From a checkpoint of a small sound classifier: activation relu, rnn gru.
Rows from block 7, named by matrix and row number. Each number is 50 + 12 x the weight over its row's rms, rounded and kept within 0 to 99. All counts start at 0. After the name is the row's rms in percent of the matrix's.
# weight_ih_l0_reverse: GRU input weights, backward direction (gates r, z, n stacked) (model.rnn.2.rnn.weight_ih_l0_reverse, 576x384), inputs 0-191
weight_ih_l0_reverse.496 107:60 48 43 34 53 41 54 40 63 56 48 28 57 58 70 33 56 55 55 52 44 40 52 53 23 55 36 36 47 52 39 40 44 39 70 47 38 46 28 66 34 53 44 37 46 44 53 54 29 54 72 55 34 62 55 64 58 61 75 44 41 50 64 38 46 63 45 55 63 45 67 38 62 64 46 66 59 55 71 68 48 52 32 68 56 44 46 64 40 36 44 64 77 48 45 59 34 49 38 33 61 48 52 63 51 50 49 54 42 66 60 50 71 30 53 67 75 35 71 37 51 54 47 35 72 43 63 27 64 48 31 75 60 63 65 68 40 51 42 59 65 37 40 56 69 45 57 31 79 62 57 39 41 49 66 42 36 44 42 51 56 60 50 45 39 34 47 42 57 63 59 36 78 42 52 39 62 48 49 45 68 40 76 56 40 36 55 47 68 41 49 62
weight_ih_l0_reverse.497 104:57 47 53 46 65 62 37 43 46 52 59 47 53 56 39 59 53 38 54 55 42 54 37 47 55 45 67 54 47 59 53 50 71 52 40 43 41 56 46 35 68 61 46 50 44 62 35 66 54 41 63 51 60 36 54 40 48 46 41 43 48 50 48 23 44 56 69 29 43 58 41 55 51 31 47 42 35 60 54 65 57 43 62 47 40 63 47 40 40 56 54 50 35 63 51 50 50 64 49 52 52 46 43 44 56 68 68 43 52 59 50 44 54 50 44 46 33 45 52 58 54 39 53 56 47 56 31 66 49 31 43 25 47 46 56 52 51 57 50 36 49 68 53 36 59 52 47 63 64 57 47 79 52 49 48 68 43 44 35 48 52 60 61 34 57 62 43 46 50 43 46 72 56 72 47 42 54 40 52 66 49 59 50 58 69 54 41 61 29 64 77 46
weight_ih_l0_reverse.498 103:28 48 48 37 48 54 54 58 21 66 54 44 32 51 48 51 64 68 58 48 45 57 41 38 55 45 64 59 65 56 57 57 50 48 40 55 58 58 51 40 37 41 61 58 29 24 57 43 48 56 40 69 43 40 29 44 50 58 42 63 72 63 42 59 59 59 44 64 46 55 55 53 27 46 42 49 43 26 44 39 58 50 63 53 43 54 50 40 38 59 41 65 50 47 52 63 59 71 44 59 51 48 59 39 41 46 38 62 56 44 50 33 44 51 61 36 41 66 52 39 58 37 43 69 54 70 51 45 50 48 48 52 54 35 35 46 55 44 55 60 70 57 62 56 48 40 47 55 48 37 55 51 57 43 41 52 56 48 55 37 51 49 51 61 47 47 26 58 44 36 41 43 48 67 39 57 49 55 27 57 46 59 37 31 75 58 40 51 42 49 49 46
weight_ih_l0_reverse.499 102:51 40 37 49 53 63 47 66 51 59 45 43 61 38 47 45 66 43 46 56 32 47 53 50 40 46 48 70 59 43 64 63 64 29 27 64 38 55 44 37 49 60 49 44 41 23 39 60 18 60 61 75 35 30 53 40 33 68 49 52 54 69 40 30 29 57 73 41 41 46 39 45 56 56 46 52 47 63 44 43 40 41 55 54 42 49 52 40 58 50 54 71 59 45 55 72 52 42 37 30 41 51 52 38 54 49 61 43 58 71 37 32 47 50 60 57 58 35 54 51 73 54 43 73 33 52 55 50 49 26 43 63 46 65 73 38 33 42 67 38 60 51 51 46 54 40 57 46 64 59 44 39 64 68 62 61 49 47 25 53 42 65 62 36 35 73 36 66 63 54 39 63 55 46 32 65 48 64 53 68 65 42 41 35 63 46 33 70 44 18 72 55
weight_ih_l0_reverse.500 089:53 54 38 70 41 48 31 46 81 34 51 44 55 47 57 33 56 38 38 72 53 45 69 46 52 45 38 49 51 48 62 37 53 58 65 50 47 36 53 52 49 58 34 35 66 54 44 46 60 49 48 34 34 53 63 65 44 61 59 49 41 46 46 35 50 37 56 44 54 45 52 52 56 74 41 43 62 44 47 42 45 56 50 48 52 35 45 58 45 53 63 46 63 52 57 34 52 50 49 32 54 58 43 44 41 47 36 39 50 44 58 43 64 52 32 66 62 34 56 37 71 65 61 48 53 27 48 56 57 52 63 65 44 42 48 55 70 56 45 64 46 40 60 36 56 52 53 46 62 70 56 40 45 51 66 52 55 58 60 64 61 45 43 51 47 46 56 36 45 74 57 66 41 50 40 41 50 54 72 27 57 61 63 55 31 47 70 50 46 45 45 60
weight_ih_l0_reverse.501 102:48 38 60 68 38 45 48 50 65 44 43 47 51 46 48 39 57 28 43 51 52 49 63 62 52 54 39 60 39 51 40 37 31 59 53 44 33 43 31 57 44 40 35 47 62 58 49 49 50 34 59 45 58 58 65 60 52 59 61 40 36 42 49 46 48 52 58 66 47 59 51 27 61 66 38 38 47 53 39 59 47 51 53 37 57 40 59 63 61 42 54 35 39 54 45 43 47 34 59 36 46 58 53 55 66 38 44 43 52 45 45 51 57 70 35 65 55 43 44 47 69 55 58 49 55 43 63 56 61 49 69 51 35 60 68 41 55 42 43 44 33 49 53 38 49 75 55 39 60 68 55 42 51 65 64 64 59 66 47 62 52 45 51 46 59 41 63 56 54 57 57 58 29 40 54 44 54 51 57 43 53 31 44 63 35 57 66 42 53 39 34 59
weight_ih_l0_reverse.502 105:40 34 38 47 44 54 42 71 43 48 43 28 63 48 52 55 68 53 71 43 16 52 65 38 52 62 55 49 57 42 61 58 44 64 54 67 51 60 34 58 45 39 41 49 48 37 37 46 33 38 52 81 45 50 49 34 38 59 51 43 48 72 54 47 41 59 51 52 36 44 42 69 54 41 43 64 68 46 50 70 43 62 43 66 30 62 63 45 48 72 46 72 53 34 42 68 68 54 32 63 50 36 42 41 66 30 36 45 71 70 36 34 59 33 54 61 46 42 75 43 45 44 25 69 67 57 81 36 42 40 24 51 61 67 58 41 50 56 65 18 67 41 81 49 75 40 33 37 48 63 36 47 60 42 68 45 64 48 33 66 75 52 45 34 34 71 28 51 72 34 24 53 59 45 48 57 62 37 55 66 53 56 69 46 37 48 51 49 44 22 70 37
weight_ih_l0_reverse.503 119:41 65 51 40 48 42 58 51 21 63 50 41 37 64 32 65 39 65 49 60 47 53 57 36 51 65 47 49 81 42 42 49 49 38 52 59 63 56 59 34 48 44 62 50 34 37 57 47 46 71 51 54 47 50 28 52 65 37 39 49 69 57 51 62 55 58 29 47 58 57 55 58 37 33 49 40 64 54 52 36 59 41 60 47 31 46 48 38 61 78 53 38 50 35 49 59 57 72 47 64 47 44 32 47 30 32 45 71 43 48 61 53 53 60 67 28 22 71 51 42 57 42 45 57 51 78 44 53 36 40 38 40 60 46 35 52 47 44 61 56 62 52 46 53 50 41 49 54 37 07 51 52 54 46 45 46 53 45 62 41 53 44 45 74 53 51 28 57 34 35 48 37 58 46 40 56 36 46 21 65 30 69 24 36 65 46 28 47 43 43 53 55
weight_ih_l0_reverse.504 106:41 53 64 45 45 42 58 59 35 83 45 60 52 49 41 68 44 66 56 32 44 50 63 30 43 52 47 63 63 67 55 48 74 53 20 64 69 75 50 37 59 39 60 64 38 35 61 52 35 46 52 68 56 28 20 41 50 60 56 63 74 63 43 66 51 51 41 60 37 50 68 57 52 19 53 46 42 55 39 46 50 36 55 58 40 51 61 29 44 65 50 46 40 37 53 56 71 37 53 52 40 50 65 31 51 38 49 63 48 39 33 45 39 52 46 27 54 57 42 67 49 43 44 71 55 60 47 34 35 45 52 50 50 33 26 44 52 39 68 43 60 59 57 63 41 25 41 47 33 50 57 53 53 62 52 63 57 62 48 51 44 42 52 63 41 50 50 65 44 40 43 48 58 49 52 65 57 56 45 61 38 60 41 40 53 65 34 60 45 38 46 45
weight_ih_l0_reverse.505 098:33 53 62 61 55 33 49 61 46 45 61 41 30 63 56 42 48 62 52 48 75 57 14 54 47 48 37 59 41 43 45 44 33 42 48 62 50 60 48 56 35 50 52 47 51 47 56 58 64 57 52 60 58 87 61 62 69 42 52 54 46 57 76 65 59 46 24 42 54 59 65 46 46 56 43 66 27 19 56 67 40 54 68 46 51 51 34 52 56 47 50 48 61 39 47 25 48 65 47 48 57 58 44 41 50 53 48 29 53 56 38 59 78 64 53 38 53 63 61 42 42 62 66 46 50 35 53 72 75 66 48 32 51 33 48 64 57 45 34 54 49 44 50 72 54 60 52 50 44 40 56 45 30 52 53 57 52 54 47 52 52 55 61 50 61 70 47 59 50 73 56 43 54 47 50 38 48 50 51 59 47 47 38 49 34 45 48 33 51 64 43 69
weight_ih_l0_reverse.506 123:65 44 45 61 51 55 40 50 69 44 53 44 65 40 61 38 48 43 40 55 60 40 59 57 50 63 50 42 28 46 59 48 56 57 60 46 50 47 36 60 51 68 34 44 63 59 45 51 55 46 56 41 58 53 82 47 32 56 57 44 28 53 47 31 55 48 58 49 58 46 41 57 59 61 44 49 63 50 51 64 44 77 46 56 61 47 64 72 45 36 49 63 63 55 65 35 32 32 52 30 46 57 38 58 52 66 50 25 54 54 47 56 53 39 25 64 77 38 50 53 46 62 57 38 59 24 57 53 60 53 54 66 47 52 62 59 54 58 36 55 44 49 49 36 57 57 49 37 68 84 49 40 45 55 57 41 45 53 55 62 50 46 47 39 51 41 64 34 46 62 50 62 46 54 63 35 66 60 66 34 65 43 67 58 21 44 66 53 67 55 53 44
weight_ih_l0_reverse.507 092:44 35 53 45 67 51 41 52 66 45 65 34 44 48 41 43 47 42 53 39 54 46 40 50 60 50 53 30 33 60 29 31 30 59 60 42 66 38 45 67 37 43 52 37 48 58 56 52 70 65 39 37 60 65 60 52 65 23 55 39 30 39 47 48 48 60 39 40 43 59 55 45 56 62 58 65 43 44 43 69 44 55 54 41 53 54 44 50 47 51 33 45 52 43 46 32 42 53 38 75 60 53 58 63 53 64 56 47 55 40 51 62 63 39 54 43 57 49 50 54 36 64 39 31 50 27 52 42 71 79 38 55 34 46 61 60 48 65 30 35 35 52 42 48 67 65 54 61 42 43 33 64 42 52 54 43 42 53 57 46 52 60 65 35 53 49 74 48 40 51 48 19 54 48 59 43 63 43 59 48 43 37 57 71 30 50 61 45 59 59 61 53
weight_ih_l0_reverse.508 097:71 46 46 57 58 56 54 52 63 38 38 56 70 56 53 48 45 38 49 42 53 42 53 58 55 58 45 53 44 46 57 49 49 45 59 54 43 59 47 64 56 49 38 55 70 64 60 41 49 35 48 43 53 50 61 48 45 49 61 50 16 43 51 37 56 33 52 66 46 32 45 36 58 63 51 50 50 52 50 45 45 60 48 46 50 49 44 56 47 30 37 46 52 49 54 43 44 41 48 45 65 54 61 53 50 52 47 28 45 47 47 59 37 61 35 76 65 34 44 45 60 53 50 45 43 42 52 67 44 46 51 48 50 49 59 50 54 45 50 54 43 70 51 47 42 58 46 45 56 62 65 52 51 52 40 45 57 50 52 55 55 56 42 52 54 30 73 46 41 62 53 54 34 44 59 25 57 46 59 41 58 48 65 57 39 45 56 51 58 44 35 49
weight_ih_l0_reverse.509 108:53 69 70 54 53 42 51 46 56 54 65 27 47 49 46 40 39 53 54 59 39 42 66 54 26 53 47 44 38 34 63 63 44 26 52 29 48 38 36 32 28 65 35 61 36 45 55 65 30 60 84 59 37 58 43 49 52 84 52 62 51 67 65 56 61 52 38 31 78 33 50 59 55 70 45 50 49 41 49 43 56 53 58 61 54 36 49 49 44 35 51 59 67 41 38 46 18 39 46 39 37 49 44 38 49 53 30 34 38 74 45 56 70 42 43 58 54 59 60 32 81 40 43 37 69 38 55 43 68 50 48 58 55 55 43 89 47 37 49 77 66 30 27 42 64 56 58 31 72 45 52 39 34 59 36 61 40 49 40 54 40 61 57 52 67 45 45 43 50 68 56 51 49 54 62 53 55 79 48 51 63 37 47 43 46 30 55 49 64 49 54 64
weight_ih_l0_reverse.510 091:49 36 49 32 48 61 44 58 31 82 59 46 44 38 48 57 61 75 46 50 36 46 46 28 46 68 64 48 49 42 48 50 39 56 45 55 70 50 41 49 60 55 76 53 28 40 58 46 54 50 33 54 55 44 33 37 66 46 56 42 58 45 41 62 46 57 36 84 48 55 53 56 31 39 54 56 46 57 55 51 46 43 45 53 46 64 71 35 39 55 54 43 54 37 56 51 54 58 36 77 40 54 53 53 46 55 54 62 53 39 37 49 47 46 53 46 44 72 45 48 46 36 39 58 53 64 53 37 45 70 47 47 49 49 41 43 52 57 44 54 53 48 49 58 39 43 50 47 39 20 42 35 62 59 53 42 55 42 55 27 61 48 63 58 38 55 49 75 30 50 31 30 73 51 42 44 65 42 25 78 32 48 43 48 56 65 39 58 57 48 42 56
weight_ih_l0_reverse.511 100:54 26 44 40 61 60 43 54 51 58 48 40 67 26 68 40 57 56 70 45 44 47 28 64 53 51 57 46 40 57 47 37 44 58 46 54 65 45 47 65 58 43 63 31 49 46 28 51 62 39 32 51 52 56 45 43 54 53 56 34 52 58 39 34 44 65 61 58 38 53 24 59 45 45 48 80 45 68 55 71 29 43 40 47 46 69 57 47 46 59 39 67 55 59 51 65 64 50 39 52 71 57 42 56 63 49 60 59 76 54 58 51 52 29 51 46 65 37 62 52 23 47 37 57 50 37 58 48 44 39 29 42 51 63 64 55 60 69 43 24 44 49 60 45 52 47 50 44 55 54 23 69 52 49 75 43 50 39 39 57 62 73 66 23 27 67 44 45 67 32 57 53 66 49 37 51 54 37 60 53 60 49 69 53 49 52 34 59 52 53 71 33
weight_ih_l0_reverse.512 124:61 43 42 70 45 56 39 45 75 36 51 51 74 50 55 39 47 38 33 66 64 48 56 61 55 56 46 48 34 35 53 44 51 58 58 45 41 36 48 58 57 57 32 42 58 68 43 37 67 34 48 37 60 57 78 61 39 43 61 44 14 39 42 30 42 35 68 53 56 35 39 44 66 66 45 38 63 57 48 55 32 62 44 49 65 42 50 60 65 37 54 48 57 61 50 43 37 29 56 25 64 53 61 59 58 57 48 26 54 43 54 55 48 51 31 80 71 30 39 48 57 65 59 38 41 32 65 56 56 54 68 63 40 60 66 43 54 59 49 51 24 58 45 26 48 59 47 43 64 81 54 43 46 56 53 50 57 57 53 57 49 50 46 38 51 42 73 37 56 69 59 56 39 39 56 40 45 55 69 42 55 39 66 65 33 52 67 46 62 50 42 54
weight_ih_l0_reverse.513 108:35 68 43 41 37 20 66 59 44 48 29 53 36 65 40 57 67 51 68 40 35 49 40 48 60 51 39 55 76 74 59 67 44 38 38 46 42 68 73 40 30 45 51 66 43 41 54 44 62 68 60 29 45 50 51 47 44 47 41 63 69 50 74 63 36 35 36 47 58 46 70 59 36 39 38 38 47 47 39 35 74 38 51 46 34 49 52 45 50 64 60 38 35 52 49 61 56 52 56 54 28 42 66 61 22 41 36 68 36 59 44 49 56 72 58 56 25 53 35 42 62 50 49 53 53 58 59 49 26 51 64 44 68 51 32 53 44 16 45 55 55 34 60 74 35 45 53 63 25 40 49 25 25 40 33 53 46 44 43 41 61 36 54 82 62 46 38 35 71 56 50 78 40 42 58 64 35 57 55 39 25 68 36 58 62 46 37 19 35 38 42 66
weight_ih_l0_reverse.514 084:42 56 40 55 28 34 62 38 58 46 37 48 50 44 65 40 59 55 30 43 43 57 71 65 44 58 32 67 73 46 50 56 40 38 42 46 38 72 57 52 41 31 47 52 48 52 48 43 40 48 53 62 37 58 40 57 56 65 58 75 65 57 63 57 51 44 34 46 67 36 61 44 49 67 40 30 60 49 49 36 52 55 44 45 48 34 53 74 67 62 63 45 63 36 52 52 52 23 40 31 45 40 46 43 47 28 43 53 42 56 61 49 60 55 43 61 65 47 51 28 75 47 58 46 43 55 55 56 29 34 52 61 58 60 46 55 59 08 55 78 57 35 47 40 47 58 68 47 54 55 75 33 48 43 47 63 55 64 63 53 64 33 51 60 39 53 49 56 50 42 59 50 39 35 26 66 14 62 56 44 58 52 46 47 56 37 46 43 45 33 42 61
weight_ih_l0_reverse.515 115:52 43 38 55 42 51 34 65 78 27 31 56 67 46 73 43 47 39 44 46 65 42 48 67 54 54 40 58 35 53 40 35 48 62 42 56 38 55 46 66 47 47 41 29 71 70 46 48 53 28 40 53 62 53 85 43 40 57 64 51 30 46 53 40 45 49 54 59 41 44 45 54 66 66 38 52 49 53 44 62 40 66 52 51 55 50 58 65 54 43 55 43 53 59 53 35 43 34 49 40 58 53 45 55 77 49 45 32 58 45 37 50 47 61 30 78 49 22 41 57 46 49 55 45 48 30 63 58 69 51 61 58 37 50 59 40 63 54 52 47 45 48 51 44 56 65 52 42 62 80 54 48 45 60 65 53 61 63 50 59 54 51 44 40 49 45 56 49 64 56 56 66 36 28 61 41 44 48 77 38 61 50 67 64 38 60 66 49 57 41 47 50
weight_ih_l0_reverse.516 109:36 60 50 34 58 30 47 51 20 67 44 49 36 54 37 56 61 65 51 51 55 53 51 26 54 49 54 63 76 64 60 46 54 46 40 48 49 63 55 41 41 56 66 47 38 36 55 54 34 74 57 57 35 52 41 40 61 56 43 56 74 61 55 63 46 74 34 60 65 63 61 52 36 31 47 43 57 41 46 50 58 48 56 42 40 52 45 48 45 57 67 61 42 51 54 59 67 61 45 54 30 37 40 44 24 39 30 71 45 48 55 46 57 48 57 50 39 55 61 51 63 36 43 62 53 69 44 41 50 49 50 50 48 45 41 57 51 44 65 48 58 47 47 64 53 31 63 56 34 21 48 36 57 53 50 47 60 44 50 29 50 30 59 58 49 62 29 65 47 39 49 42 57 47 33 56 36 48 38 64 45 56 26 35 60 41 37 52 38 43 46 61
weight_ih_l0_reverse.517 097:44 62 55 40 58 40 52 52 23 58 52 43 42 57 40 52 42 54 48 49 40 53 42 43 45 44 42 48 62 59 52 54 66 46 40 51 51 49 55 42 48 66 57 58 34 33 62 58 50 69 56 56 49 38 38 52 62 38 37 44 64 50 51 66 48 51 43 41 41 53 53 45 43 38 56 60 46 64 55 43 54 31 62 50 43 55 48 36 62 58 52 54 35 54 43 62 63 83 47 70 56 47 61 42 41 43 56 62 55 51 52 52 47 53 56 37 37 65 62 48 46 49 54 48 66 65 38 37 50 55 42 22 58 47 36 43 47 55 61 51 43 43 46 61 43 27 50 55 42 32 40 45 52 54 51 50 47 49 60 46 45 45 54 70 56 53 31 56 45 39 46 50 71 50 48 67 46 55 22 61 44 61 26 51 73 43 35 57 39 47 53 57
weight_ih_l0_reverse.518 116:44 47 52 61 49 46 57 55 63 34 44 50 49 50 65 38 62 38 43 60 61 57 33 47 61 46 34 51 52 51 45 44 29 50 52 66 38 50 61 70 38 47 31 50 59 54 53 38 68 43 48 45 56 63 68 60 61 43 50 57 48 40 57 56 44 22 40 53 62 37 71 31 60 67 43 51 41 36 44 44 39 45 59 30 57 49 39 59 47 48 59 38 50 53 47 39 40 50 58 50 44 67 58 63 49 45 48 42 40 42 50 49 71 60 41 73 52 42 44 41 44 55 65 44 55 38 49 52 61 60 69 72 40 52 45 48 59 46 48 66 31 38 56 53 44 66 63 50 46 70 63 36 49 49 42 56 57 62 46 45 61 42 67 50 47 43 67 64 44 72 58 52 29 40 39 60 54 51 58 48 40 59 51 60 46 46 52 35 42 43 33 73
weight_ih_l0_reverse.519 086:69 32 43 55 42 72 07 48 66 32 39 50 73 41 61 32 44 25 40 51 52 39 78 52 38 56 50 65 52 49 64 57 58 41 40 50 47 46 41 51 62 46 41 40 69 49 55 59 43 42 52 56 39 36 64 56 49 77 62 48 35 46 34 37 44 53 59 34 51 34 41 47 54 73 54 43 79 50 38 55 47 68 52 60 50 32 44 55 50 46 64 61 64 46 62 51 44 21 35 45 59 50 32 50 66 43 52 46 67 59 51 50 43 52 25 61 65 41 48 57 68 47 43 51 62 44 42 45 49 37 48 59 48 58 56 50 63 43 63 50 48 54 43 31 54 56 51 30 70 66 42 46 49 58 56 65 42 54 67 54 52 53 45 25 40 43 45 48 54 71 45 59 44 49 51 41 58 76 58 57 66 49 73 45 48 45 74 68 70 42 56 50
weight_ih_l0_reverse.520 127:48 55 50 41 76 63 36 42 37 68 49 52 46 67 34 45 42 43 38 49 61 54 32 35 47 28 53 54 38 60 52 46 60 32 53 40 49 38 30 39 64 67 46 55 47 36 33 64 47 65 67 44 48 43 52 57 57 50 47 38 64 53 47 40 47 60 68 53 48 60 38 72 53 38 52 52 32 61 63 46 57 50 58 62 47 58 43 38 47 38 57 63 45 61 34 47 46 48 58 58 57 62 46 42 50 86 68 42 51 59 25 56 44 50 51 54 51 56 52 74 60 53 64 48 41 39 36 60 62 49 61 36 51 42 58 50 53 71 41 34 44 55 28 40 56 51 53 63 55 39 28 76 56 62 48 56 13 33 41 36 43 79 58 39 72 72 56 37 45 70 48 60 62 75 73 41 61 29 45 55 39 47 45 48 49 58 43 62 54 53 55 50
weight_ih_l0_reverse.521 107:46 43 48 38 47 51 42 71 28 73 42 44 45 49 46 59 53 50 71 52 44 52 54 28 55 46 50 59 63 63 60 56 57 52 25 67 61 65 48 44 44 50 61 52 40 29 59 56 33 59 41 78 30 41 33 31 52 62 45 39 65 73 39 66 43 62 47 74 37 57 59 66 45 35 55 45 43 52 33 53 69 36 51 49 27 56 53 45 48 65 55 59 45 34 68 65 59 53 31 58 34 45 50 16 50 32 42 61 48 52 42 48 35 54 56 41 52 52 60 51 70 36 26 73 35 59 50 33 48 54 42 48 50 37 35 44 47 57 57 30 68 59 54 57 60 52 47 54 34 37 33 53 62 54 49 63 56 51 51 42 45 56 55 55 39 63 32 64 44 36 32 47 60 62 45 62 54 52 35 60 43 52 46 27 75 51 39 58 47 28 45 49
weight_ih_l0_reverse.522 111:45 48 47 16 61 49 67 53 35 63 55 60 35 56 32 67 32 70 59 57 42 55 52 36 51 51 64 49 73 54 52 60 58 48 51 51 68 58 68 36 56 46 63 60 51 43 40 48 50 58 52 41 43 40 50 39 47 27 28 46 84 59 54 48 34 49 53 37 43 64 46 66 28 13 62 38 45 60 48 41 64 40 42 45 27 56 48 29 50 49 57 37 43 46 57 58 67 64 54 66 26 29 39 53 46 48 60 65 43 51 60 39 42 51 57 28 25 55 58 55 61 41 44 61 52 74 42 54 32 45 46 24 52 55 45 44 28 53 59 36 66 48 55 44 59 38 44 64 20 25 34 70 60 40 43 52 38 37 41 31 49 62 63 56 63 57 36 57 45 45 41 45 59 68 55 50 42 44 35 82 43 77 33 46 65 51 28 52 39 59 61 37
weight_ih_l0_reverse.523 103:22 49 50 52 34 41 55 58 44 54 56 56 49 47 64 43 56 59 74 43 48 45 71 52 59 60 49 51 62 57 38 54 45 77 46 67 63 66 61 65 35 45 59 44 46 51 72 41 44 67 27 56 33 57 48 38 44 69 54 52 56 58 42 78 56 55 35 65 41 50 65 55 24 42 57 63 48 39 36 55 71 49 56 44 54 43 49 63 58 54 56 45 42 33 81 55 66 61 46 54 42 41 45 54 51 29 35 58 43 45 47 48 60 61 46 50 51 60 57 44 56 23 48 56 55 54 65 35 47 64 53 52 52 40 38 46 52 41 55 58 57 33 68 69 43 51 48 56 36 39 54 37 44 48 62 46 73 58 57 55 67 37 45 62 51 42 19 54 48 49 43 44 46 37 32 53 45 54 52 47 38 56 54 44 53 57 47 50 45 52 45 60
weight_ih_l0_reverse.524 105:53 45 53 64 51 52 43 54 64 36 44 49 63 37 55 51 46 28 47 50 60 55 53 46 42 56 55 47 48 70 56 44 56 51 57 46 36 51 53 51 48 61 40 46 69 65 50 51 42 36 64 44 53 52 61 44 25 48 44 49 58 45 47 48 57 38 51 35 46 46 50 53 58 45 44 37 44 67 51 43 44 54 63 32 36 40 60 64 52 45 52 50 43 51 54 49 51 37 59 37 55 55 66 71 74 54 52 27 51 51 28 52 53 53 24 66 48 31 33 53 53 51 67 59 56 46 64 40 65 54 77 54 43 43 45 39 68 63 51 32 36 45 59 43 51 57 55 40 48 67 58 56 55 69 53 58 48 52 58 37 49 30 40 45 44 48 89 59 59 56 45 49 33 51 65 61 55 53 70 47 50 43 46 58 46 43 58 52 52 42 36 50
weight_ih_l0_reverse.525 115:73 50 30 58 50 57 40 41 59 41 59 56 65 39 51 51 42 51 41 51 54 54 44 53 62 64 55 52 31 37 60 44 47 55 73 38 41 41 36 61 60 65 34 63 60 76 46 44 67 33 53 39 64 48 64 53 27 53 55 58 29 55 39 30 52 42 72 38 61 35 38 61 57 63 46 46 60 48 54 60 43 70 42 60 65 54 66 60 32 29 34 63 63 61 62 26 34 43 50 33 54 52 50 65 45 68 38 21 58 57 59 59 46 44 30 61 64 32 42 46 46 55 53 48 47 36 49 58 55 51 49 55 46 68 63 52 55 58 56 62 46 47 46 27 58 53 47 48 70 69 55 50 52 52 43 37 47 45 45 69 61 51 47 37 55 47 65 44 59 59 53 59 38 57 45 46 46 40 67 45 77 48 65 59 36 44 69 48 54 64 59 44
weight_ih_l0_reverse.526 097:48 64 42 40 44 46 39 35 35 62 51 53 43 60 25 62 28 60 37 57 53 52 56 45 55 45 51 43 69 39 43 54 59 41 52 37 62 44 57 29 63 52 69 54 42 43 41 50 44 67 55 50 53 46 29 52 44 42 38 62 66 51 48 54 55 47 40 43 63 61 43 62 49 50 44 37 60 63 43 32 52 46 48 46 43 45 51 49 66 65 57 43 49 45 52 61 49 52 50 57 34 31 52 39 33 41 61 66 43 35 60 63 42 56 61 25 31 70 53 42 50 52 40 49 31 75 31 57 43 48 50 56 54 46 34 60 52 42 60 53 51 39 43 44 48 33 58 64 39 32 49 50 50 35 50 45 46 55 45 52 36 53 48 57 58 65 30 49 32 39 46 44 47 64 57 48 30 53 31 65 44 54 41 40 71 52 44 52 40 46 49 46
weight_ih_l0_reverse.527 097:58 50 44 54 54 61 55 50 61 45 40 52 55 45 39 56 38 47 48 55 56 50 47 45 50 49 57 49 40 46 60 61 45 51 59 35 49 34 33 41 57 50 46 53 55 60 38 58 49 35 71 39 51 44 65 43 59 46 56 49 43 45 59 37 50 54 62 36 49 45 39 59 58 56 37 40 49 54 45 64 65 65 56 51 45 46 55 49 49 42 60 52 43 71 40 42 38 39 45 39 36 51 50 42 69 50 53 26 56 60 42 51 43 49 42 64 54 41 39 57 52 55 48 40 48 36 47 50 72 37 46 52 47 64 52 51 46 66 60 42 45 49 41 41 58 52 49 48 68 73 34 50 47 52 54 63 48 51 51 54 36 61 57 36 66 63 63 43 52 59 44 72 50 51 60 51 71 45 55 57 62 36 49 57 36 45 62 60 59 59 47 58
weight_ih_l0_reverse.528 117:60 43 63 44 72 69 44 33 39 59 57 48 48 53 46 63 39 62 43 43 43 47 62 53 52 55 61 40 51 43 49 58 75 50 54 50 63 40 38 42 58 46 66 64 44 28 47 70 24 67 61 66 58 43 46 54 48 54 45 43 52 58 16 50 35 95 69 43 43 71 36 45 48 39 67 73 47 69 52 61 53 48 34 52 53 59 57 52 30 46 51 77 59 57 51 48 55 47 36 51 54 53 57 38 46 66 57 52 52 57 62 47 43 33 52 40 50 54 54 54 55 36 43 39 45 66 46 35 50 34 34 46 38 55 71 55 42 71 67 48 64 62 52 51 63 44 57 31 51 41 53 73 69 71 64 41 39 48 39 48 37 63 55 28 44 47 43 51 42 34 54 33 74 71 42 56 59 50 39 60 73 43 50 33 60 56 44 72 44 50 54 27
weight_ih_l0_reverse.529 114:55 34 41 58 53 53 38 50 73 32 46 57 58 41 72 33 67 29 45 49 55 61 40 68 60 45 53 43 29 48 54 46 49 62 56 48 32 48 48 67 41 62 35 44 73 68 39 43 71 30 42 45 60 56 71 63 41 59 54 52 27 47 51 42 45 41 59 34 55 37 42 40 61 68 47 49 48 41 41 55 40 65 55 48 64 43 47 61 55 23 50 54 62 60 51 40 37 38 60 31 51 54 50 62 71 54 41 32 58 52 38 51 59 47 37 70 71 29 50 61 45 60 71 50 56 20 60 53 67 62 70 57 38 68 64 47 57 56 35 52 30 36 50 43 46 55 56 46 63 78 50 45 38 52 59 59 58 66 40 72 57 47 58 31 49 53 64 46 65 79 55 71 38 31 45 51 42 46 81 34 67 46 64 59 22 46 77 50 56 64 53 42
weight_ih_l0_reverse.530 107:68 52 52 53 60 47 48 46 82 37 50 48 64 46 50 46 50 49 35 52 57 48 48 60 44 49 44 51 34 46 58 51 57 45 55 44 32 43 32 57 45 56 41 51 59 60 46 52 47 41 63 48 52 49 77 51 46 60 63 47 28 54 54 38 45 44 50 36 56 42 39 54 73 61 46 57 54 52 54 58 31 69 46 56 70 51 52 56 41 24 49 64 70 58 44 36 34 26 42 36 44 44 49 51 60 62 57 40 53 61 59 53 59 36 34 72 70 31 49 59 35 63 50 38 53 27 43 53 67 51 54 59 50 58 59 62 50 55 44 65 50 45 36 49 48 51 47 48 62 82 43 37 46 59 43 47 43 64 53 66 45 56 48 35 52 52 60 50 63 68 52 70 52 42 53 50 64 52 62 45 70 32 58 62 21 49 66 58 62 59 56 47
weight_ih_l0_reverse.531 120:56 37 35 53 59 48 44 48 58 43 50 47 53 74 28 49 45 36 43 54 73 62 34 45 70 30 63 57 35 33 51 37 51 55 50 29 45 40 22 60 69 61 41 39 49 63 27 51 65 28 56 32 43 47 53 54 61 50 43 42 43 57 63 26 52 45 49 25 42 49 40 60 66 55 32 47 53 48 36 59 59 58 61 60 55 57 55 40 50 45 44 67 30 67 35 49 40 48 52 49 42 54 38 36 51 51 45 40 62 57 48 66 48 36 49 52 56 51 53 58 42 87 60 48 45 30 52 80 61 60 40 32 59 46 50 44 46 48 48 37 52 47 46 30 40 51 34 57 61 59 32 45 49 46 55 68 43 46 66 75 56 65 62 42 69 74 53 48 62 64 46 68 55 43 77 41 62 34 44 55 55 52 60 66 34 53 52 46 45 58 62 43
weight_ih_l0_reverse.532 118:34 57 54 42 49 44 52 49 21 65 59 45 35 56 34 57 48 71 57 42 34 49 50 44 46 46 55 46 71 55 45 58 52 42 50 51 70 64 60 46 44 40 68 60 50 33 62 48 43 81 51 63 55 46 23 42 54 52 35 46 77 63 52 66 48 60 34 46 48 60 61 53 32 32 62 48 49 42 54 40 60 42 53 47 41 62 45 41 44 60 49 48 42 45 51 63 57 68 48 67 51 49 43 45 39 47 48 60 39 47 51 48 53 43 67 22 35 71 57 47 49 46 42 54 58 75 47 43 33 46 42 43 56 37 36 60 46 39 49 55 68 45 48 66 51 40 53 54 39 31 54 58 62 42 39 36 42 45 45 41 54 52 47 72 54 57 29 55 48 32 49 32 57 60 40 64 46 41 29 59 46 64 28 36 69 40 40 51 44 59 50 55